Rows from block 5 of a small sound classifier, named by matrix and row number. Rows with one number belong to one neuron. Each number is 128 + 24 x the weight over its row's rms, rounded and kept within 0 to 255. All counts start at 0.
After each neuron's rows are labels from the 100 clips, of 14976, where the neuron reaches its highest value: "top examples" is what is common among them. Only what is clearly more common there than usual is listed. The data: read English sentences (LibriTTS-R).
# fc1: MLP up (model.blocks.5.mlp.fc1.weight, 1024x256), inputs 86-171
# fc2: MLP down (model.blocks.5.mlp.fc2.weight, 256x1024, transposed), outputs 86-171

fc1.644 [114  87  84 127 143 129 138 214 129 130 121 115 110 121 147 179 155 123 123 146 143 164 105 139 178 107 109 135 122 112 111 117 152 139 163  97  81 115 137 125 129 135 187 148 114 151 129 122 124 103 128 112 140 104 123 147 152 128 114 123  99 132 116 160 105 116  99 125 136 129  89  88 145 143 133 128  59 141 129 129 126  93  89 112 134 127]
fc2.644 [ 95 107 141  81 119 162 116 138 100  92 156 166 114 139 119 113 139 118 109 123 111 161 156 139 130 118 141 124 170 148 129 142 168 155 146 158 123 151 141 135 141 131 129 112 123  95 112 112 110 128  76 144  74 113 131 149 161 132 125 159 118 144 133 159 116  90 106 142 138 150 102 102  99 169 156 126 129 132 104 135 128 113 119 127 124 140]
top examples: voice: male

fc1.180 [147 112 101 130 139 127 129 153 140 132 103 125 143 132 117  95 168 121 107 131 129 108 125  95 135 135 103 131 149 118 133 170 134 129 190 132 147 138 150 147 146 145 121 174 142  99 126  98 131 107 126 108 131 134  89 140 119 132 166  95 117 139  96 185 151 123 101 128 138 155 146 154 119 128 154 130 129 100 115 129 148 127 112 108 144 141]
fc2.180 [168 135 126  96 117 117 114  87 151 104 128 132 122 139 117 165  86 122 104 173 140 136  90 148 117 142 156 127 166 112  72 122 115 164 101 130 106 126 102 125 141 126 184  83 176 132 130 135 119 141 126 151 157 121 168 118  65 134  95 130 164  88 122 156 144 113  92 141  88 143 129 128 127 103 138 145 114 151 129 161 145 121 130 105 144 164]
top examples: voice: male

fc1.664 [116 144 123 115 106 140 127 141 120 151 117 142 102 145 120 129 150  95 150 150 153 149  87 146 131 115 119 164 142 174 132 134 138 130 118 145 118 131 134 143 127 113 162 169 128 112 127 107 127 155 127 131 137 143 128 102 116 117 146 120 151 123  90 126 124 158 109 152 168  74 123 119  95 168 103 179 138  81 131 152 133  85 102 139 114 143]
fc2.664 [175 112  96 109 154 115 125 101 187 142 131  94 130 138 128 134  86 131 116 122 172 153 104 135 131 121 153 159 133 111 135 130 134 132 131  96 152 124 157 102 133 142 105 139 112 120 115 170 101 173 138 145 118 124 106 111 141 147 134 152 165 138 127 126 136 174 143 135 168 176 105 134 135  92 137 117 122  76 166 159 110 133 191 113 164 135]
top examples: voice: male

fc1.724 [167 117 130 159 106 144 103 174 178 148  96 108  95 109 104 125 130 128 119 132 129 122  96 137 135 113 136 142 137 186 107 169 130  91 160 158 133 121 123 109 161 145 112 134  98 154 143 140 139  80 153 138 149 161 143 121 139 123 202  91 129 186 103 115 178 133 158 128 116 113 145 115 109 148 106 135  94  86 125 114 150 113  77 135  99 133]
fc2.724 [114 139 116 100 136 111 127  93 135 123 102 142 152 135  96 145 151 131 118 105 159 144  93 153 120 138 120 157  84  51  82 151  83 152 117 120 144 139 146 116 107  90 148 139 121 124 165 124 133 132 125 106 134 104 127  87 103 109  58 139 131  83 129 153  81 138 112 112 125 168 138 127 133 100 130 163 117 103 135 152 181 121 155  88 144 119]
top examples: voice: male

fc1.556 [155 112 107 138 109  86 115 110 136 139 120 105 174  92 101 142 109 149 131  98 171 118 124 135 120 109 149 153 138 155 137 143  90 139 112 107  86 153 150 154 121 122 176 153 124 110 140  94 166 152 133 143 126 150 169  97  72 113 103 144 100 158 111  81 177 146 160 149 124 122 119  75 124 117 141 116 144 108 135 131 120 161 127 168 149 164]
fc2.556 [125 109 137 110 130 205  97 123 105  90 147 146 115 114 159  81 150 131 144 143 115 105 114 140 122 110 122  84 122 114 173 189 158 159 130 136 138 116 100 179 158 118  99 112 127 149 145 124 140 128 102 137 134 121 105 147 140 105 154 101 132 121 168 139 155 114 113 113 164 132 148 111 145 100  93  73 136 157 120 137 152 123 110 129 118  72]
top examples: voice: female

fc1.437 [ 92 104  99  83 118 136 108 109 133 108 149 138 156  91 121 137 101 125 149 155 167 132  95 152 134  95 112 127 120 154 154 143 104 140  80  94 134 148 162 123 149 113  97 166 107  86 101 123 111  86 175 142 123  90 116 131  98 100 118 139 123 131 122 121 115 104 111 118  62 136  99 145 104 189 119 129  83 154 107 136 120 163 129 129 113 112]
fc2.437 [194 200 161 145 122 149 128 150 175 136 128 150 123 117 162 119 127  88 200 121 102 111 123 133 133 155 162 132 139  87 110 161 171  94 136 151 127 169  81 113  94 116 125 112 126 104 104 105 107 141  96 125 173 182 110 133 179 113  97 116 118 116 121 120 129 142 108 128 162  98 150 113 134 159 144 143  91 167 143 159  99 108 172 142 148 114]
top examples: voice: female

fc1.40 [122  84 160 127 107 118 118 116 106 128 161 131 127 137  87 162 126 120 116 114 127 107 156 141 152 134 129 120 131 113 142 129 144 127  95 139 109 158 136 148  91 112 122 151 143 136 138 139 128 179 116 126 102 154 164 114  96 124 127 116 154  94 153 127 127 161 109 145 102 101 106 146 109 154 123 140 130 124 142 128 132 137 174  93 107 159]
fc2.40 [ 83 128  86  96 124 150 126 143 121 125 101 129 121 146 143 146 147 109 150 126 170 136 133 117 135 140 146 162 134 113 127 150 161 121 121 150  98  86 105 100 116 131 160 150 127 135 163 118 138 119 117  91 164 139  95 124 150  90 146 138 137 164  70 119 125  95 133  60 153  81 109  81 122 117 143 118 167 155 128 137 155 171 155 150 132 145]
top examples: voice: female

fc1.382 [ 84 103 109  94 115  99 118 115 122 109 138  86 130 100  63 157 108 141 144 143 147  85 123 112 121 160 112 151  93 134 172 136 139 160 118 107 149 142 161 140 140 120 119 134 144 152 102 102 113 131 121 119 126 138  76 120 153 101  99 144 144 148 128 151 117 124 105 142 155 137 101 126 130 149  90 171 114 130 122 147 120 132 120 112  98 100]
fc2.382 [125 169 134 129 140 130 127 153 170 156 187 127 160 121 167 113 140 140 126 142 133 112 133 138 136 130 135 119 185 110  98 131 135  57 123 167  88  89 124 138 111 140 154 154 109 124 165  95 122 136  87 102 126 135 150 127 158 123  95 122 144 140 117 110 128 171 110 150 129 114 133 127 107  76 155  75 135 111  93 168 115 133 127 169  59 134]
top examples: voice: female

fc1.0 [131 107 179 159 148 141 128 110 143 124  83 123 144 140  91 111  99 142 110 126 136  61 117 151 145 142 112 150 114 124  86 105 157 174 147 172 132 117 159 148 123 154 136 149 152 166 137 154 155  92 151 139 136 126  85 139  82 150 158 118  87 132 156 145 161 150  97 112 146 143 110 129 168 130 159 157  94 143 137 156 117 125 126 116  97 151]
fc2.0 [126 125 141 127 101  97 131 105 131 125 134 141 122 145 130 144  89 151 145 122 103 144 108 143 134 127 127 130 148 123 122 103 117 134 154 119 107 126  76 156  91 133  95  85 156 128 112 138  89 191 141 123 135 184 137 120  90 172 115 149 163 110 138 104 108  84 117 115  98 103 139 109 132 109 157 131 117 187 113 119 108 125 119 118 146 142]
top examples: voice: male

fc1.275 [122 114 120 144 145 150 155 107 183  95 128 141 140  83 144 101 166 182 128 179  91 109 139  79 149 185 122 111 108 150 148 137 140 130 167 153 175 113 119 149 140 138 140 130  82 153 143 169 144 122 116 111 154 129 123 126 123 148 125 135 176 151  99 162 127 160 116 161 142 110 105 122 127 130 113 185  96 107 142 140 128 113  92 142 152 161]
fc2.275 [142 143 125  66  96 132 101 124  51 157 155 147  97 131 109 149 131 100 115 111 170 151 107 134 113 104 156 114 129  89 144 133 101 134 129 137 124 134 127 143  90 144 133 148 135 120 127  80 129 134 122 134 110 146 145 140 132 131 110 149 132 152 180 120  96 137 140  95 125 153 124 132 137 136 150 123 168 135 133 139 139  89 154 111 138  89]
top examples: voice: male

fc1.238 [124 150 138 123  94 122  97 127  95 127 137 124 153 104 140 118 133  96  95 116 108 147  90 115 148 133 127 157 151 171 136 119 110 120  80 114 125 109 159  95 139  97  93 158  93  99 138 104 139 149 115 147 160 149  87 105 112  82 145 142 128  90 109 121 124 132  96 168 130 121 165 103 101 114 115  82 108  77 151 135 133 133 117 167 110 103]
fc2.238 [139 111  97 111 119 171 130  88 112 123 127 149  98  91 126 131 147 154 129 170 141  97 137 148 125 104 107 148  96  86 107 167 180 122 111 124 126 160 136 129 124 146 151 104 147 110 121  89 107 101  86 151 108 137 110 122 186 176 134 104 129 141 135 171 114  86 122 111 153  97 132  85 144 156 167 108 138  80 127 113 140 162 143 131 118 122]
top examples: voice: male

fc1.202 [111 117 166 113 100 120 119 148 125 164 194 116 168 155 160 107 134 132 123 144  99 101  94  96 165 107  94  98 158 108 145 107 152 125 133 128  96 131 149 144 196 175 114 147 138 138 110 122 153 128 126 145 133 109  98 149  98 142 115 158  97 123 123 126 137 149 122 132 128 131 134 132 126  89 100 145 113 131 110  92  88  97 123 133  92  90]
fc2.202 [132 130  99 122 123 103 164 129  95  96 117 116 107 136  94 137 114 129 157 140 127 160 117 125 129 127 146 169 132 152  86 163 118 152 153 147 127 126  75  93 105  94 110 119  92 175 145 113 120  92 118 148 100 159 131 108 120 166 135 129 115 112 123 130 165 151 141 146 147 119 164 130 148 128 165 134 113  99 135 122 141 160 105 147 140 129]
top examples: voice: male

fc1.415 [152 122 155  88  99 156  89 116 119 134  69 149 112 127 145 132 125 143 125 139 138  94 113 110 140 120  94 159 153  94 133 141 156 129  90 130 143 151 130 119 152 119 142 163 132 138 114 127 127 126 124  95  96 130 142 126 102 112  72 136 133  91 152 140 134 170 124  90 121 150 137 115 168 145  73 151 134 137 159 117 165 128 121 148 154 101]
fc2.415 [128 127 144 148 158 117 140 117 154 127 171  97  74 141 134 138 140 144 139 101 130 149 176 113  86 147 181 130 154 142 160  70  85 107 179 134 129 120 112 155  93 144 110 132 108 161 126 126 121 140 118 113 146 135 131 125 111 167 151 178 155 113 152 141 121 137 136 153 113 112 119 183 119 126 139 173 119 103 112 141  79  94 134  99 138 141]
top examples: voice: male

fc1.305 [119 142 119  82 148 144 123 138 138  87  82 134  85 142 128 117 109 150 122 154 119 111  80 136  83 129 166 148 143 113 126  97 161  46 170 146 147 124 129 104 112  97 104 132 155 146 122 149  81 155 110 119 137 106 175 135 134 128 113 158 120 138 138 108 137 113 118 107 139 137  94 106 146 160 105 125 116 123 131 117 121 121  93 124 120 183]
fc2.305 [104 112 135 135 132 113  84 154 127 149 125 137 151 152 143 129 143  96 144 108 143 136 149 154 123  92 121 101 111 156 108 161  80 135 107 150 165  91 147 169 163 144  74 133 125 144 125 123 148 108 130 129 132 138 141 157 118 127 151  95 133 114 154 133 130  94  96 111 100 109 181 148 105  86 135 141 138 148 117 105  98 173 171 121 165 119]
top examples: voice: male

fc1.214 [132 111 157 128 103 160 163 133 139 110 119 117 130 123 132 171 129  92 123 117 142 115 127 118 146 150 105 132 135  99 136 157 142 118 158 143 136 174 133 129 137 132 105 138 153 160  85 113 104 124 125 135  91 144  71 112 137 114 102 109 127 133 125 155 125  98 113 107 117 175 139 111 112 110 101 141 123  98  99 139 156 151 117 117 137 110]
fc2.214 [154 151 127 158 105  90 120 111 148 152 158  99 128 136 124 149 161 124 112 141 106  97 119 107 148 119 168 103 185 116 132 159 134 128 102 118 122 109 126 140 136 128 175  65 145 150 140 116 106 105 131 149 159 123 142  92 104 158 113 134 117 137 105  89 143 156 129 136 161 144 136 113 134 110 126 117 111 172 157 154 136  88 131 136 139 129]
top examples: voice: male

fc1.140 [116 162 149 119 129 134 130 100 137 117 100 114 114 116 188  95 154  96 113 157 106  90  83 131 101 117 159 138 137  87 132 146 133 147 178  62 149 136 110  99 141 171 113 132 126 127 137  92 161 156  68 129 163 130 124 156 146 105 151 148 117 100  94 138 104 145 121 136 117 118 139 135 116 182 114 147 121 109 110  86 126 112 127 126 117 127]
fc2.140 [149 132 130 133 134 138 143 125 144 157 135 117 161 109 167 154 114 112 154  98 145 152 144 155  86 111 132 110 138 147 159 117 150 104 159 109 124 140 127 114 126 107 137 141  81 137 109 136 143 169  73 129 128 126 126  90 144 168 119  77 147 104 129 124 133 166 134 158 156 180 146 155 127 101 121 119 142 106 109 144  93  91 129 126 136 136]
top examples: voice: female

fc1.136 [127 142 146 107  74 105 113 121 139 121 137 142 129 125 129 116 121 158 134 109 104 115 100 116 141 119 148 125 119 140 171 168  84 128 130 153 142 106 150 139 131 139 125 121 136 156 116  94 113 129 140 118 133 107 136 129 116 128 142 118 143  80 135 120 133 133 127 140  97 143 151 150 132 150 123 125 118  80 131 164 155 109 145 199  96 126]
fc2.136 [202 109  82 107 162 136 118 125 105 100 139 118 115  93 115 154 125 131  86 130 137 100  92 123 122  94 125 108 112  98 148 157 174 129 146 121 162 169 135  80 122 134 124 146 155 138 126 127 149 123 145 155 144 156 129 137 144 137 124 134 119 114 138 143 100 126 150 148 155 118 125 130 137 149  78 139 177  98 155 121 123 165 140  93 126 136]
top examples: voice: male

fc1.72 [129 137 132 118 129 157 161 133 113 122  89 132 126  97 111 129 118 152 106 115 105 147 122 140 132 148 139 134  95 110 123 161 109 127 144 169 146 157 144 127 124 144 102 101 149 127  91 185 122  92 136 160 109 128 106 132 101  94 161 149  82 115 148 209 154 102 104 114 141 155 138 143 117 157 100 186 148 119 139 132 131 130 130 109 113 145]
fc2.72 [136 119 145 150 104 107 117 112 116 143 134 108 144 151 109 170 151 114 132 184 135  98 125 182 172 159 150  89 153 114 122 141  96 124 149 134 146  99  90 164 102 135 141 131 162 159 144 103 115 137 106 142 176 150 139  81 104 135 120 119 179 124 124 115 111 124 133 141 106 152 141 113  92 104 142  89 116 165 166 139  94 123 111 104 127 114]
top examples: voice: male

fc1.587 [161 127 163 124 112 117 148 129 165 125  99 136 111 124 172 163 206 109 114 181 160 151 112 131 133  64 132 114 142 146 131 112 161 156  95 140 109 113 144 141 107 105 102 143  84 105 101  88 104 115 128 108 142 126 139 111 109  88 142 153 142 117 140 156 130 132  87 121  76 107  87 124 104 111 109 136 139  77  95  93 146 144  89  97 114 100]
fc2.587 [119 149 126 138 149 155 121 111 129 122 160  98 127 122 143 140 132 120 137 115  96 132 113 109  83 136 163 102 137 125 112 178 144  90 164 116 147 126 111  92 148 113 161 136 138 143 105 142 127 111  99 170 126 118 111 110 156 170 132 145 106 124 125 130  98 147 111 137 132 143 164  77 126 128 133 114 121 154 102 167 115 125 159 142 132 196]
top examples: voice: male

fc1.108 [114  96  28 122 143  87 138 122 128 102 174 100  83 131 158 124 114 151 111 151 110 121 125 139 161 156 101 129 135  92 143  87 119 120 159 144 156 102 139  84 118 161 135 156 116 158  94 160 123 154 130 119 106 108 163 149 126 126  89 134 129 152  83 116 124 150 139  96 144 128 129 115 138 117 115 174 143 145  88  87 116 111 118 131 126 112]
fc2.108 [155 163 210 101 123 151 132 148 113 104 122 106 117 153 114 108 139 135 179 121 151 102 154 146  99 108 108 129 104 109 120 127  98 121 111 124 121  95 160 162 152 100 134 106 127 121 140  98 156 128 121  93 160 101 168 107 116 115 127  89 114  94 177 126 122 113  99 129 141 127 174 175 147 108 144  90 125 156 129 145 109 195 120 104 159 106]
top examples: voice: female

fc1.128 [117 135 146 118  70 140 204 134 117 130 147 102 112 110 120 133 151  82 143 143 144 125  98 130  88 133 147 100 123 156 139 125 165 149 147 117 169 134 168 122 104 116 103 127 138 110 137 120 151 149 136  92 140 150 140  92 149  92 100 121 139  60 125 173 121 127 142 114 108 117 107 138 101 193 128 100 142 155 134 126 146 132  99 121 134 161]
fc2.128 [121 133 102 103 123 140  99 152 141 121 123 121  78 135 129 133 166 123 163 112 127 116 131 115 153 137 111 160 176 147 143 124 160 120 149 136 135 150  85 113 125 149 113 127 168 159 183 149  92 136 134  93 121 147 132 118 113  85 129 101 110 106  96  96  89  98 134 127  83 143 135 104 125 163 170 179 150  84 139 126 179 169 126 172 131 100]
top examples: voice: male

fc1.727 [162 163  81 122 150 100 133 142 131 150 107 151 106  85 158 141 173 171  89 137 103  95  97 133 111 148 121 131 169 169 149 148 140 143 171 137 131 148 155 131 157 161 144 140 133 109 111 128 115 114 154 141 117 139 120 107 130 131 134  85 130 153 117 155 144 164 132 169 137 131 154 140  67  94 126 131 103 125 148 111 126 115 134 125 126 122]
fc2.727 [142 104 102  95 117 154 120 110 137 123  82 109 119 140 103 139 115  93 123 141 129 128 119 117 123 119 130 136 103  71  88 140 124 131 130 111  99 171 100 119  94 104 116 121 141 130 129 139 150 133 122 111 120 133 138 148 118 138 127 131 109  99 160 115 117 133 119 155  84 123 150 124 147 170 142 163 140 100 140 109 122 140 105 102 140 146]
top examples: voice: male

fc1.121 [178 116 103 124 150 136  74 166 141 142  93 116 128 101 122 108 129 112  90  80 155 121  98 135 113 136 149 155 136 171 142 170 122 120 165 118  97 132 132 129 123 155 131 131 105 119 133 143 159  98 126 130 125 147 115 118 155 133 151  98 118 145  97 128 133 154 137 126 121 114 152 117 113 115  82 184 106 107 117 119 132  79 104 124 119 115]
fc2.121 [ 77 129  96 113 130 145 134  82 118 166 115 115 116 109  73 179 143 116 141 132 161 131 111 119 142 148 114 134  61  61  98 145  97 131  93 147 163 160 146 115 106 105 125 145 139 129 165 115 130 100 143 112 144 112 146 106 127  92  88 144 143  77 119 138 110 125  97 135 120 154 143 106 139 134 159 134 111  80 124 140 172 141 140  89 138 139]
top examples: voice: male

fc1.412 [134 108 151 153 132  99 125 129 161 161 141 143 140 141 114 133 144 157 134 135 138 140 131 141 146 126 159 166  93 137 111 137 160 120  64  80 128 145 149 129 117 150 147 132 127  98 143 118 120 104 160 113  99  83 119 102 172 104 126 132 124 123 111 101 115 115 126 148 132  96 108 145 172 103 111 110  70 137 138 111 114 106 156 163 155  95]
fc2.412 [133 193 148 112 102 151  92 132 156 141 148 149 133 138 111 109 106 107 177 120  95 148 115 163 151 128 117  87 110 185 136 117  69 140 177  96 130 130 134 149 118 127 103  99 107 101 155 139 119 129  72 130 134 180 139 116 138 144 123 126 133 135 146 130 122 141 106 166 145 147 130 113 133 157 136 101 102 142 146 138  94 108 133 147 114 121]
top examples: voice: female

fc1.273 [136 187 104 123 140  91 144 113 133 115  67 143 135 125 175 121 159 167 131 156 102 114 109 104 137 144 127 135 136 163 140 115 122 173 173 185 168 119 116 102 167 149 136 159 108 135 147 134  93 148 130 112 128 131 102 118 122 108 119 123 151 131 127 144 149 178  98 198 166 111 148 134 135 103 127 158 115 134 142 131 125  94 136 161 113 142]
fc2.273 [123  96 116 101 108 149 103 132 115 133 126 104 103 136  86 128 118  79  84 108 134 124 101 119 130 105 156 115 122 112 141 133 133 145 162 128 142 125  92 122  90 147 148 145 134 121 114 123 138 131  97 148 117 140 147 132 136 139 144 154 122 115 156 109 104 119 150 141  84 115 113 117 137 123 123 128 172 118 107 110 125 109 127 121 137 127]
top examples: voice: male

fc1.18 [ 76 127 108 120 139 147 186 160 174 103 137 141 120 148 155 138 124 131 127 136 152  98 159 129 170 163 116 161 117 102 100 116 159 143 162 137 104 133 136 119 127 171 153 150 115 147 108 115 155 134 126 135 110 105 104 115 121 141 123 115 178 132 103 108 158 150  97 101 157 115 139 134 139 137 121 198  93  97 145 132 158  91 116 131 146 150]
fc2.18 [113 125 113 126  99 127 109  96 120 103 146 121 137 145 127 127 156 101 146 125 121 171  69 140 119 112 151 124 124 143  90 103 131 142 153 151 140 152 102 145 100 137  94 135 109 142 164 144 123 148 123 120 158 135 150 114 137 152 121 173 113 111 167 129 137 160 149 117 126 131  94 121 145 132 155 130 162 147 106 154 120 111 139 117 126  91]
top examples: voice: male

fc1.39 [123 167 108 101 143 115 110 116 142  72 110  93 147 119 136 134  90 154  69 139 136 104 122 164 137  89  87 159 132 125 137 135 137  80 146 130 133 149 141 131 133  95  98 136 121 113 133 126 144 133 126 104 114 118  96 117 169 107  88 131 110 132 118 135 116 116 129 123 121 144 119  79 105 148 125 141 182 158 158 131 122 111 141 132 125  99]
fc2.39 [126 141 151 135 132 103 118 123 148 112 141 179 134 180 128 143 154  93 162 137 131 131 127 121 116 134 154 160  95 166  99 119 123 123  71 126 143 141 146 118 133 133  85 139 157 137 136 111 129 171 140 101 174 149 142 175 124 147 133 164 127 114  95 126 192 131 167 149 118 117 134 133 135 100 163 105 126 134 117 129 123 155 113 104 196 153]
top examples: voice: female

fc1.680 [125 147 143 128  99 155 105 145  97 107 104 137 140 108 161 111 167 114  79 148 147 117  97 117 128 104 117 157 108 138 123 146 118 185 132 144 156 108 119 141 118 165 105 138 142 103 118 107 116 148 101 150 126 146  91 138 131 103  95 168 126 122 133 155 121 114 125 152 148 146 142 176  88 134 117 161 156 126 125 128  94 136 102 141 120 116]
fc2.680 [162 107 130 124 121 125 117 150 116 107 120  89 120 153  91 119  97  90 112  94 121 123 153 132 113 116 128 121 168 119 127 146 103 111 138 127 107 116 119 143 118 102 173  99 129 152  90 147 136 120 103 128 143 132 157 110 131 207 118 138 100 133 120  87 139 114 126 146 101 135 132 107 155  96 175  91 151 144 123 151 150 192 157 140 130 105]
top examples: voice: male