{
  "train_examples": 15625,
  "hop_length": 160,
  "input": "log_mel",
  "win_length": 512,
  "targets": ["voice"],
  "num_classes": 2,
  "arch": "transformer",
  "activation": "gelu_tanh",
  "parallel_block": false,
  "residual_init": "none",
  "lr": 0.0015,
  "precondition_frequency": 50,
  "grad_clip": 5.0,
  "epochs": 147.5,
  "decay_fraction": 0.4
}
Rows from block 4 of a small sound classifier, named by matrix and row number. Rows with one number belong to one neuron. Each number is 500 + 40 x the weight over its row's rms, rounded and kept within 0 to 999. All counts start at 0. Numbers have three digits each.
Before each neuron's rows are labels from the 100 clips, of 14976, where the neuron reaches its highest value: "responds to" is what is common among them. Only what is clearly more common there than usual is listed. The data: read English sentences (LibriTTS-R).
# fc1: MLP up (model.blocks.4.mlp.fc1.weight, 1024x256), inputs 156-207
# fc2: MLP down (model.blocks.4.mlp.fc2.weight, 256x1024, transposed), outputs 156-207

responds to: voice: female
fc1.473:479525514531477545523553424441416510551487480453565599515507484464528538411521405495502505506521495599468529485548523509493508502458535489523484560506516497
fc2.473:463525389460477436475514514454495550557531437451466497491446488585489481415488519504537506512485491498522496476438540442521465421516505494462518509528439456

responds to: voice: female
fc1.320:494502466457501495457438474531491504538516491508521481497457518418528472499532544449506423507516442535525413513524495396417455512609477517498491507481510493
fc2.320:490555519490519515478463482510527513549530511470444478453533528547485482489471560559444521527484497496563491464512460466513513476460451476527513527540520453

responds to: voice: male
fc1.691:505484557591455514528461550487514507498497471497574477381516476544479500488535548507567490498528403570488476489449465553511522468508508517461469526457423536
fc2.691:555531514452524509470520576484477494513509512521477448480499484526512580500489560548551533459502531423430491491472564514546519486499493467509527469563498423

responds to: voice: male
fc1.397:471454506475583490451496536568509477503579498576443517502546498521448466483448463462524414486507523462439526493526578493567382517504469486490521539528497437
fc2.397:477517559521475545460499522457503528568519507491538479551517456434538531472468580523450496557532539455539519486504430414503543479514464570520508458496417464

responds to: voice: male
fc1.296:396499530445534478493512541490491490566486487431463524509533521502503485525490586539554526428528493526544541429491494458460369418474522538593461490567429550
fc2.296:560421523515535499454465469484483529467593478530545441479532488540496470513528502529459533468549496487445556480532604461465454583575469519437554541467571565

responds to: voice: male
fc1.86:452409542443500479495503476502489486543502415523489465488504491494474522431485506531481612507569500539515505455446506500426468485458520451465513446537435500
fc2.86:578499497426466479485538508443472557529438527490515495512569545579515505539547489435481533508505487448444499487487544490525496480613534539502425440512475473

responds to: voice: female
fc1.402:535512464437466517472499440503453522569467468538504511553528544442526545469474504415572398503429425407499487469480453517521445475558493478532478560550505541
fc2.402:494472533576475502462513559432517545485562512501546518526503485575518435444545528552489524533490481545600471581490443494507555517467453437491497497466436471

responds to: voice: male
fc1.352:596469477517493555521421541569545515449499532556506487471508453462505494556502492512496550470527534471446435544487511557543535495531561480480489438495483618
fc2.352:484514515538530500484518455435477485526483534483509488502558489532492437458487531479417521475433495515529536553494435487499487526507426475525509577577507431

responds to: voice: male
fc1.738:511495566450508427485476499532606472485495528465524564579420566526506502533537509526517531492447507526514489448464567517532466407515526501431474470456509468
fc2.738:494439476503493522464514475552463448513539458450550497554417428460491471432550414532393472462531488517463573489508527520462498539502531538482592524542541466

responds to: voice: male
fc1.334:508484512509554510542502506548508533475389454528533537509478483542459443562474543508525482503522471528515497451573479539528567542574593557434477437587516551
fc2.334:548480527504468509508577506483501536442613530517481459457551496483520510484518549492591550558465550464461395512538481562483441443488529437499466514445465476

responds to: voice: female
fc1.170:512522428549506571525481568534512416435465484542503485523441541429466513495488543511481412505457503466488389546518492526402466475467503486573484441521468512
fc2.170:498489526458457557476511498558463553544515530435481501487503430522541531480452520487524533526500491573578525499493506517545500496552464507484511588454459487

responds to: voice: female
fc1.657:519566423485479507527472484490440486538490483502479502554555578447499505551456486478483419491467508470516410461525479491487445497493525454549474498541512472
fc2.657:493491519504509475464528551458486538535508494508599511491506431525510422439555561540489507544509479557526514547489432486497538498524424443507454545452491501

responds to: voice: male
fc1.735:494498555490509533505498496549516469468460525441468540462460485445461505493494509470499517581479467484500517446551456537465548490488560514531491478517469531
fc2.735:523567546454458493520505442437479571495488501580543443553552517532488541506568530550618523538535484522511467501457548549480454494520526507484472480511582461

responds to: voice: male
fc1.549:531455532576489471519445572533535485455472461543548479505465506453510443516589486531567480496507424483456471493553452490510472505511542517503495491595561592
fc2.549:479556486439447503510500499430435590489434503511567472431521479500534514476496428550598523509519545499458569537468547400497547527410540498446472469493507424

responds to: voice: male
fc1.339:491464534500527526546503556489462529578547488525502527448461466521530521469498523500475432528581531531555448486477492435555465470513518503538490496553438517
fc2.339:556566413549497515543405537548498455496506507479568530516538517504461481491535516474424557481565548515439476509504499480571486467467589488549573456532480460

responds to: voice: male
fc1.370:489447484430500434495505478506492491560481516522490508517504540420534445527561517507583444504487517467477469516438561429495456433543488450522478501509505480
fc2.370:462549478448509547463507530449514508425532543474554521456542474474483551416452503482551552532490506499507509579523428477514513482525555489513498469517467411

responds to: voice: female
fc1.412:502555511526500513514430526488550468547545489539492457490459484449583505597492517464542401525534438552503432487516502476465515494503448518554482460536502449
fc2.412:485516467483503498455529495506482513473535516421451462498541468545497479440487589560439526522458543471534494503475420504538507516488427457534491482471518509

responds to: voice: female
fc1.737:511480461497490487541415458512500475539490467514469477487474510445494477521504447495503420444409483509478440563494496497466436536456485504511474550536555484
fc2.737:545475512490489563486530518532526537508512522442527477471528448508582467535450497559448538551539474546567550442585540598605530567541536406562440512458495524

responds to: voice: female
fc1.581:520509458471489522520475492517474527513404472527503566413454468523534468502407428430577477535487435473520578525592431553447514545562512494516498503532423522
fc2.581:517550442531460437484518494495459547538463487528535496556486511485478579423561550484578526529449454542483495495485545503555513472472507485487441471553481470

responds to: voice: male
fc1.286:435464449408516474513486573538538483509501535502523449525495494462456422499536530537504460448479515457429483574477489471489498483475512468532534510572488367
fc2.286:483477464531540518511468533491492581455465517530554517440543491473538526486478509486488573466489533527524525505545434463493456470513481433496532495453485479

responds to: voice: male
fc1.387:513505539526580536451519485511455548486377464539521572475486427506565504575475471491581485489501437516451528402497437507411493447525476520527539484523483460
fc2.387:492451528478481521513416402513509487442565494432508553511530443549469447480566510528513497472518516512496511413514529549570577493520442490432472512500479410

responds to: voice: male
fc1.411:535481517433499448451393493483491455492435464505557488444520423519537542489562481458492432516532498500529486548563501497516563368500563470548552479512565531
fc2.411:508563462445481535465476554441415513469511498477518459508542577523428407449422561522585541474523456510527577484434443510506504574536590530482489454492448483

responds to: voice: male
fc1.14:467551573490515525522507475472532457464475478496512525514471480454460520539525501503505553500450420456393533578548525479491437516506488535481517491515534545
fc2.14:510478402519547496543420479540517545566542470499470418464482478515517561533490482475566505560525532531579526531545497402550565570536484473521468512467501486

responds to: voice: male
fc1.659:432509565578486474589430566541568481500491487479498548517446457451477489574470438490541527481503440434551459471554442558446430470488498454601497470532475557
fc2.659:500549484449525491384508490454421559463515500495543492490574477521484562434482478563512491475480475547478542509463475420537595445517472515445503500472461418

responds to: voice: male
fc1.154:488479493527489498516499517464517431532462446500501590525517513467482490554432539549528510466493533480522480490526548460555418469546395474492546457501475536
fc2.154:469552441457557493458463521544416576571544484462501548534494513529546522475484482493510544504557428520534491465503511509483572506408568503550510543485578451

responds to: voice: female
fc1.680:486492463499443511507503461456470475527490543542456483560457498521545434518448458487475500486495522489466522469520491428489456480507495497592484530468503529
fc2.680:492517529499446534459600452522451532474483444518534494474500536525425545474533502527581529467472468530496496515467501483528459551470597539430447490516502474

responds to: voice: male
fc1.300:435526630512547455497534495503525526412588495462464509544476442438479539537499500427478478448510483473507523469573504492485512462482483471518518521507503454
fc2.300:515461496496441507518437478481481474466481543539470540521489463567510503479474484489382465462480538508476586464462530478543525549475483538527554523557505492

responds to: voice: female
fc1.49:477498547559532488500514547479506479459488461548520539487461465522490486455457508478496521549539506438505587479471434486506492474488623545405474513486481519
fc2.49:530532477479452502476526525439479424491527565465478450481475528519527486451536503562574550491468501493448486519500460533477481458548488503569540490536500438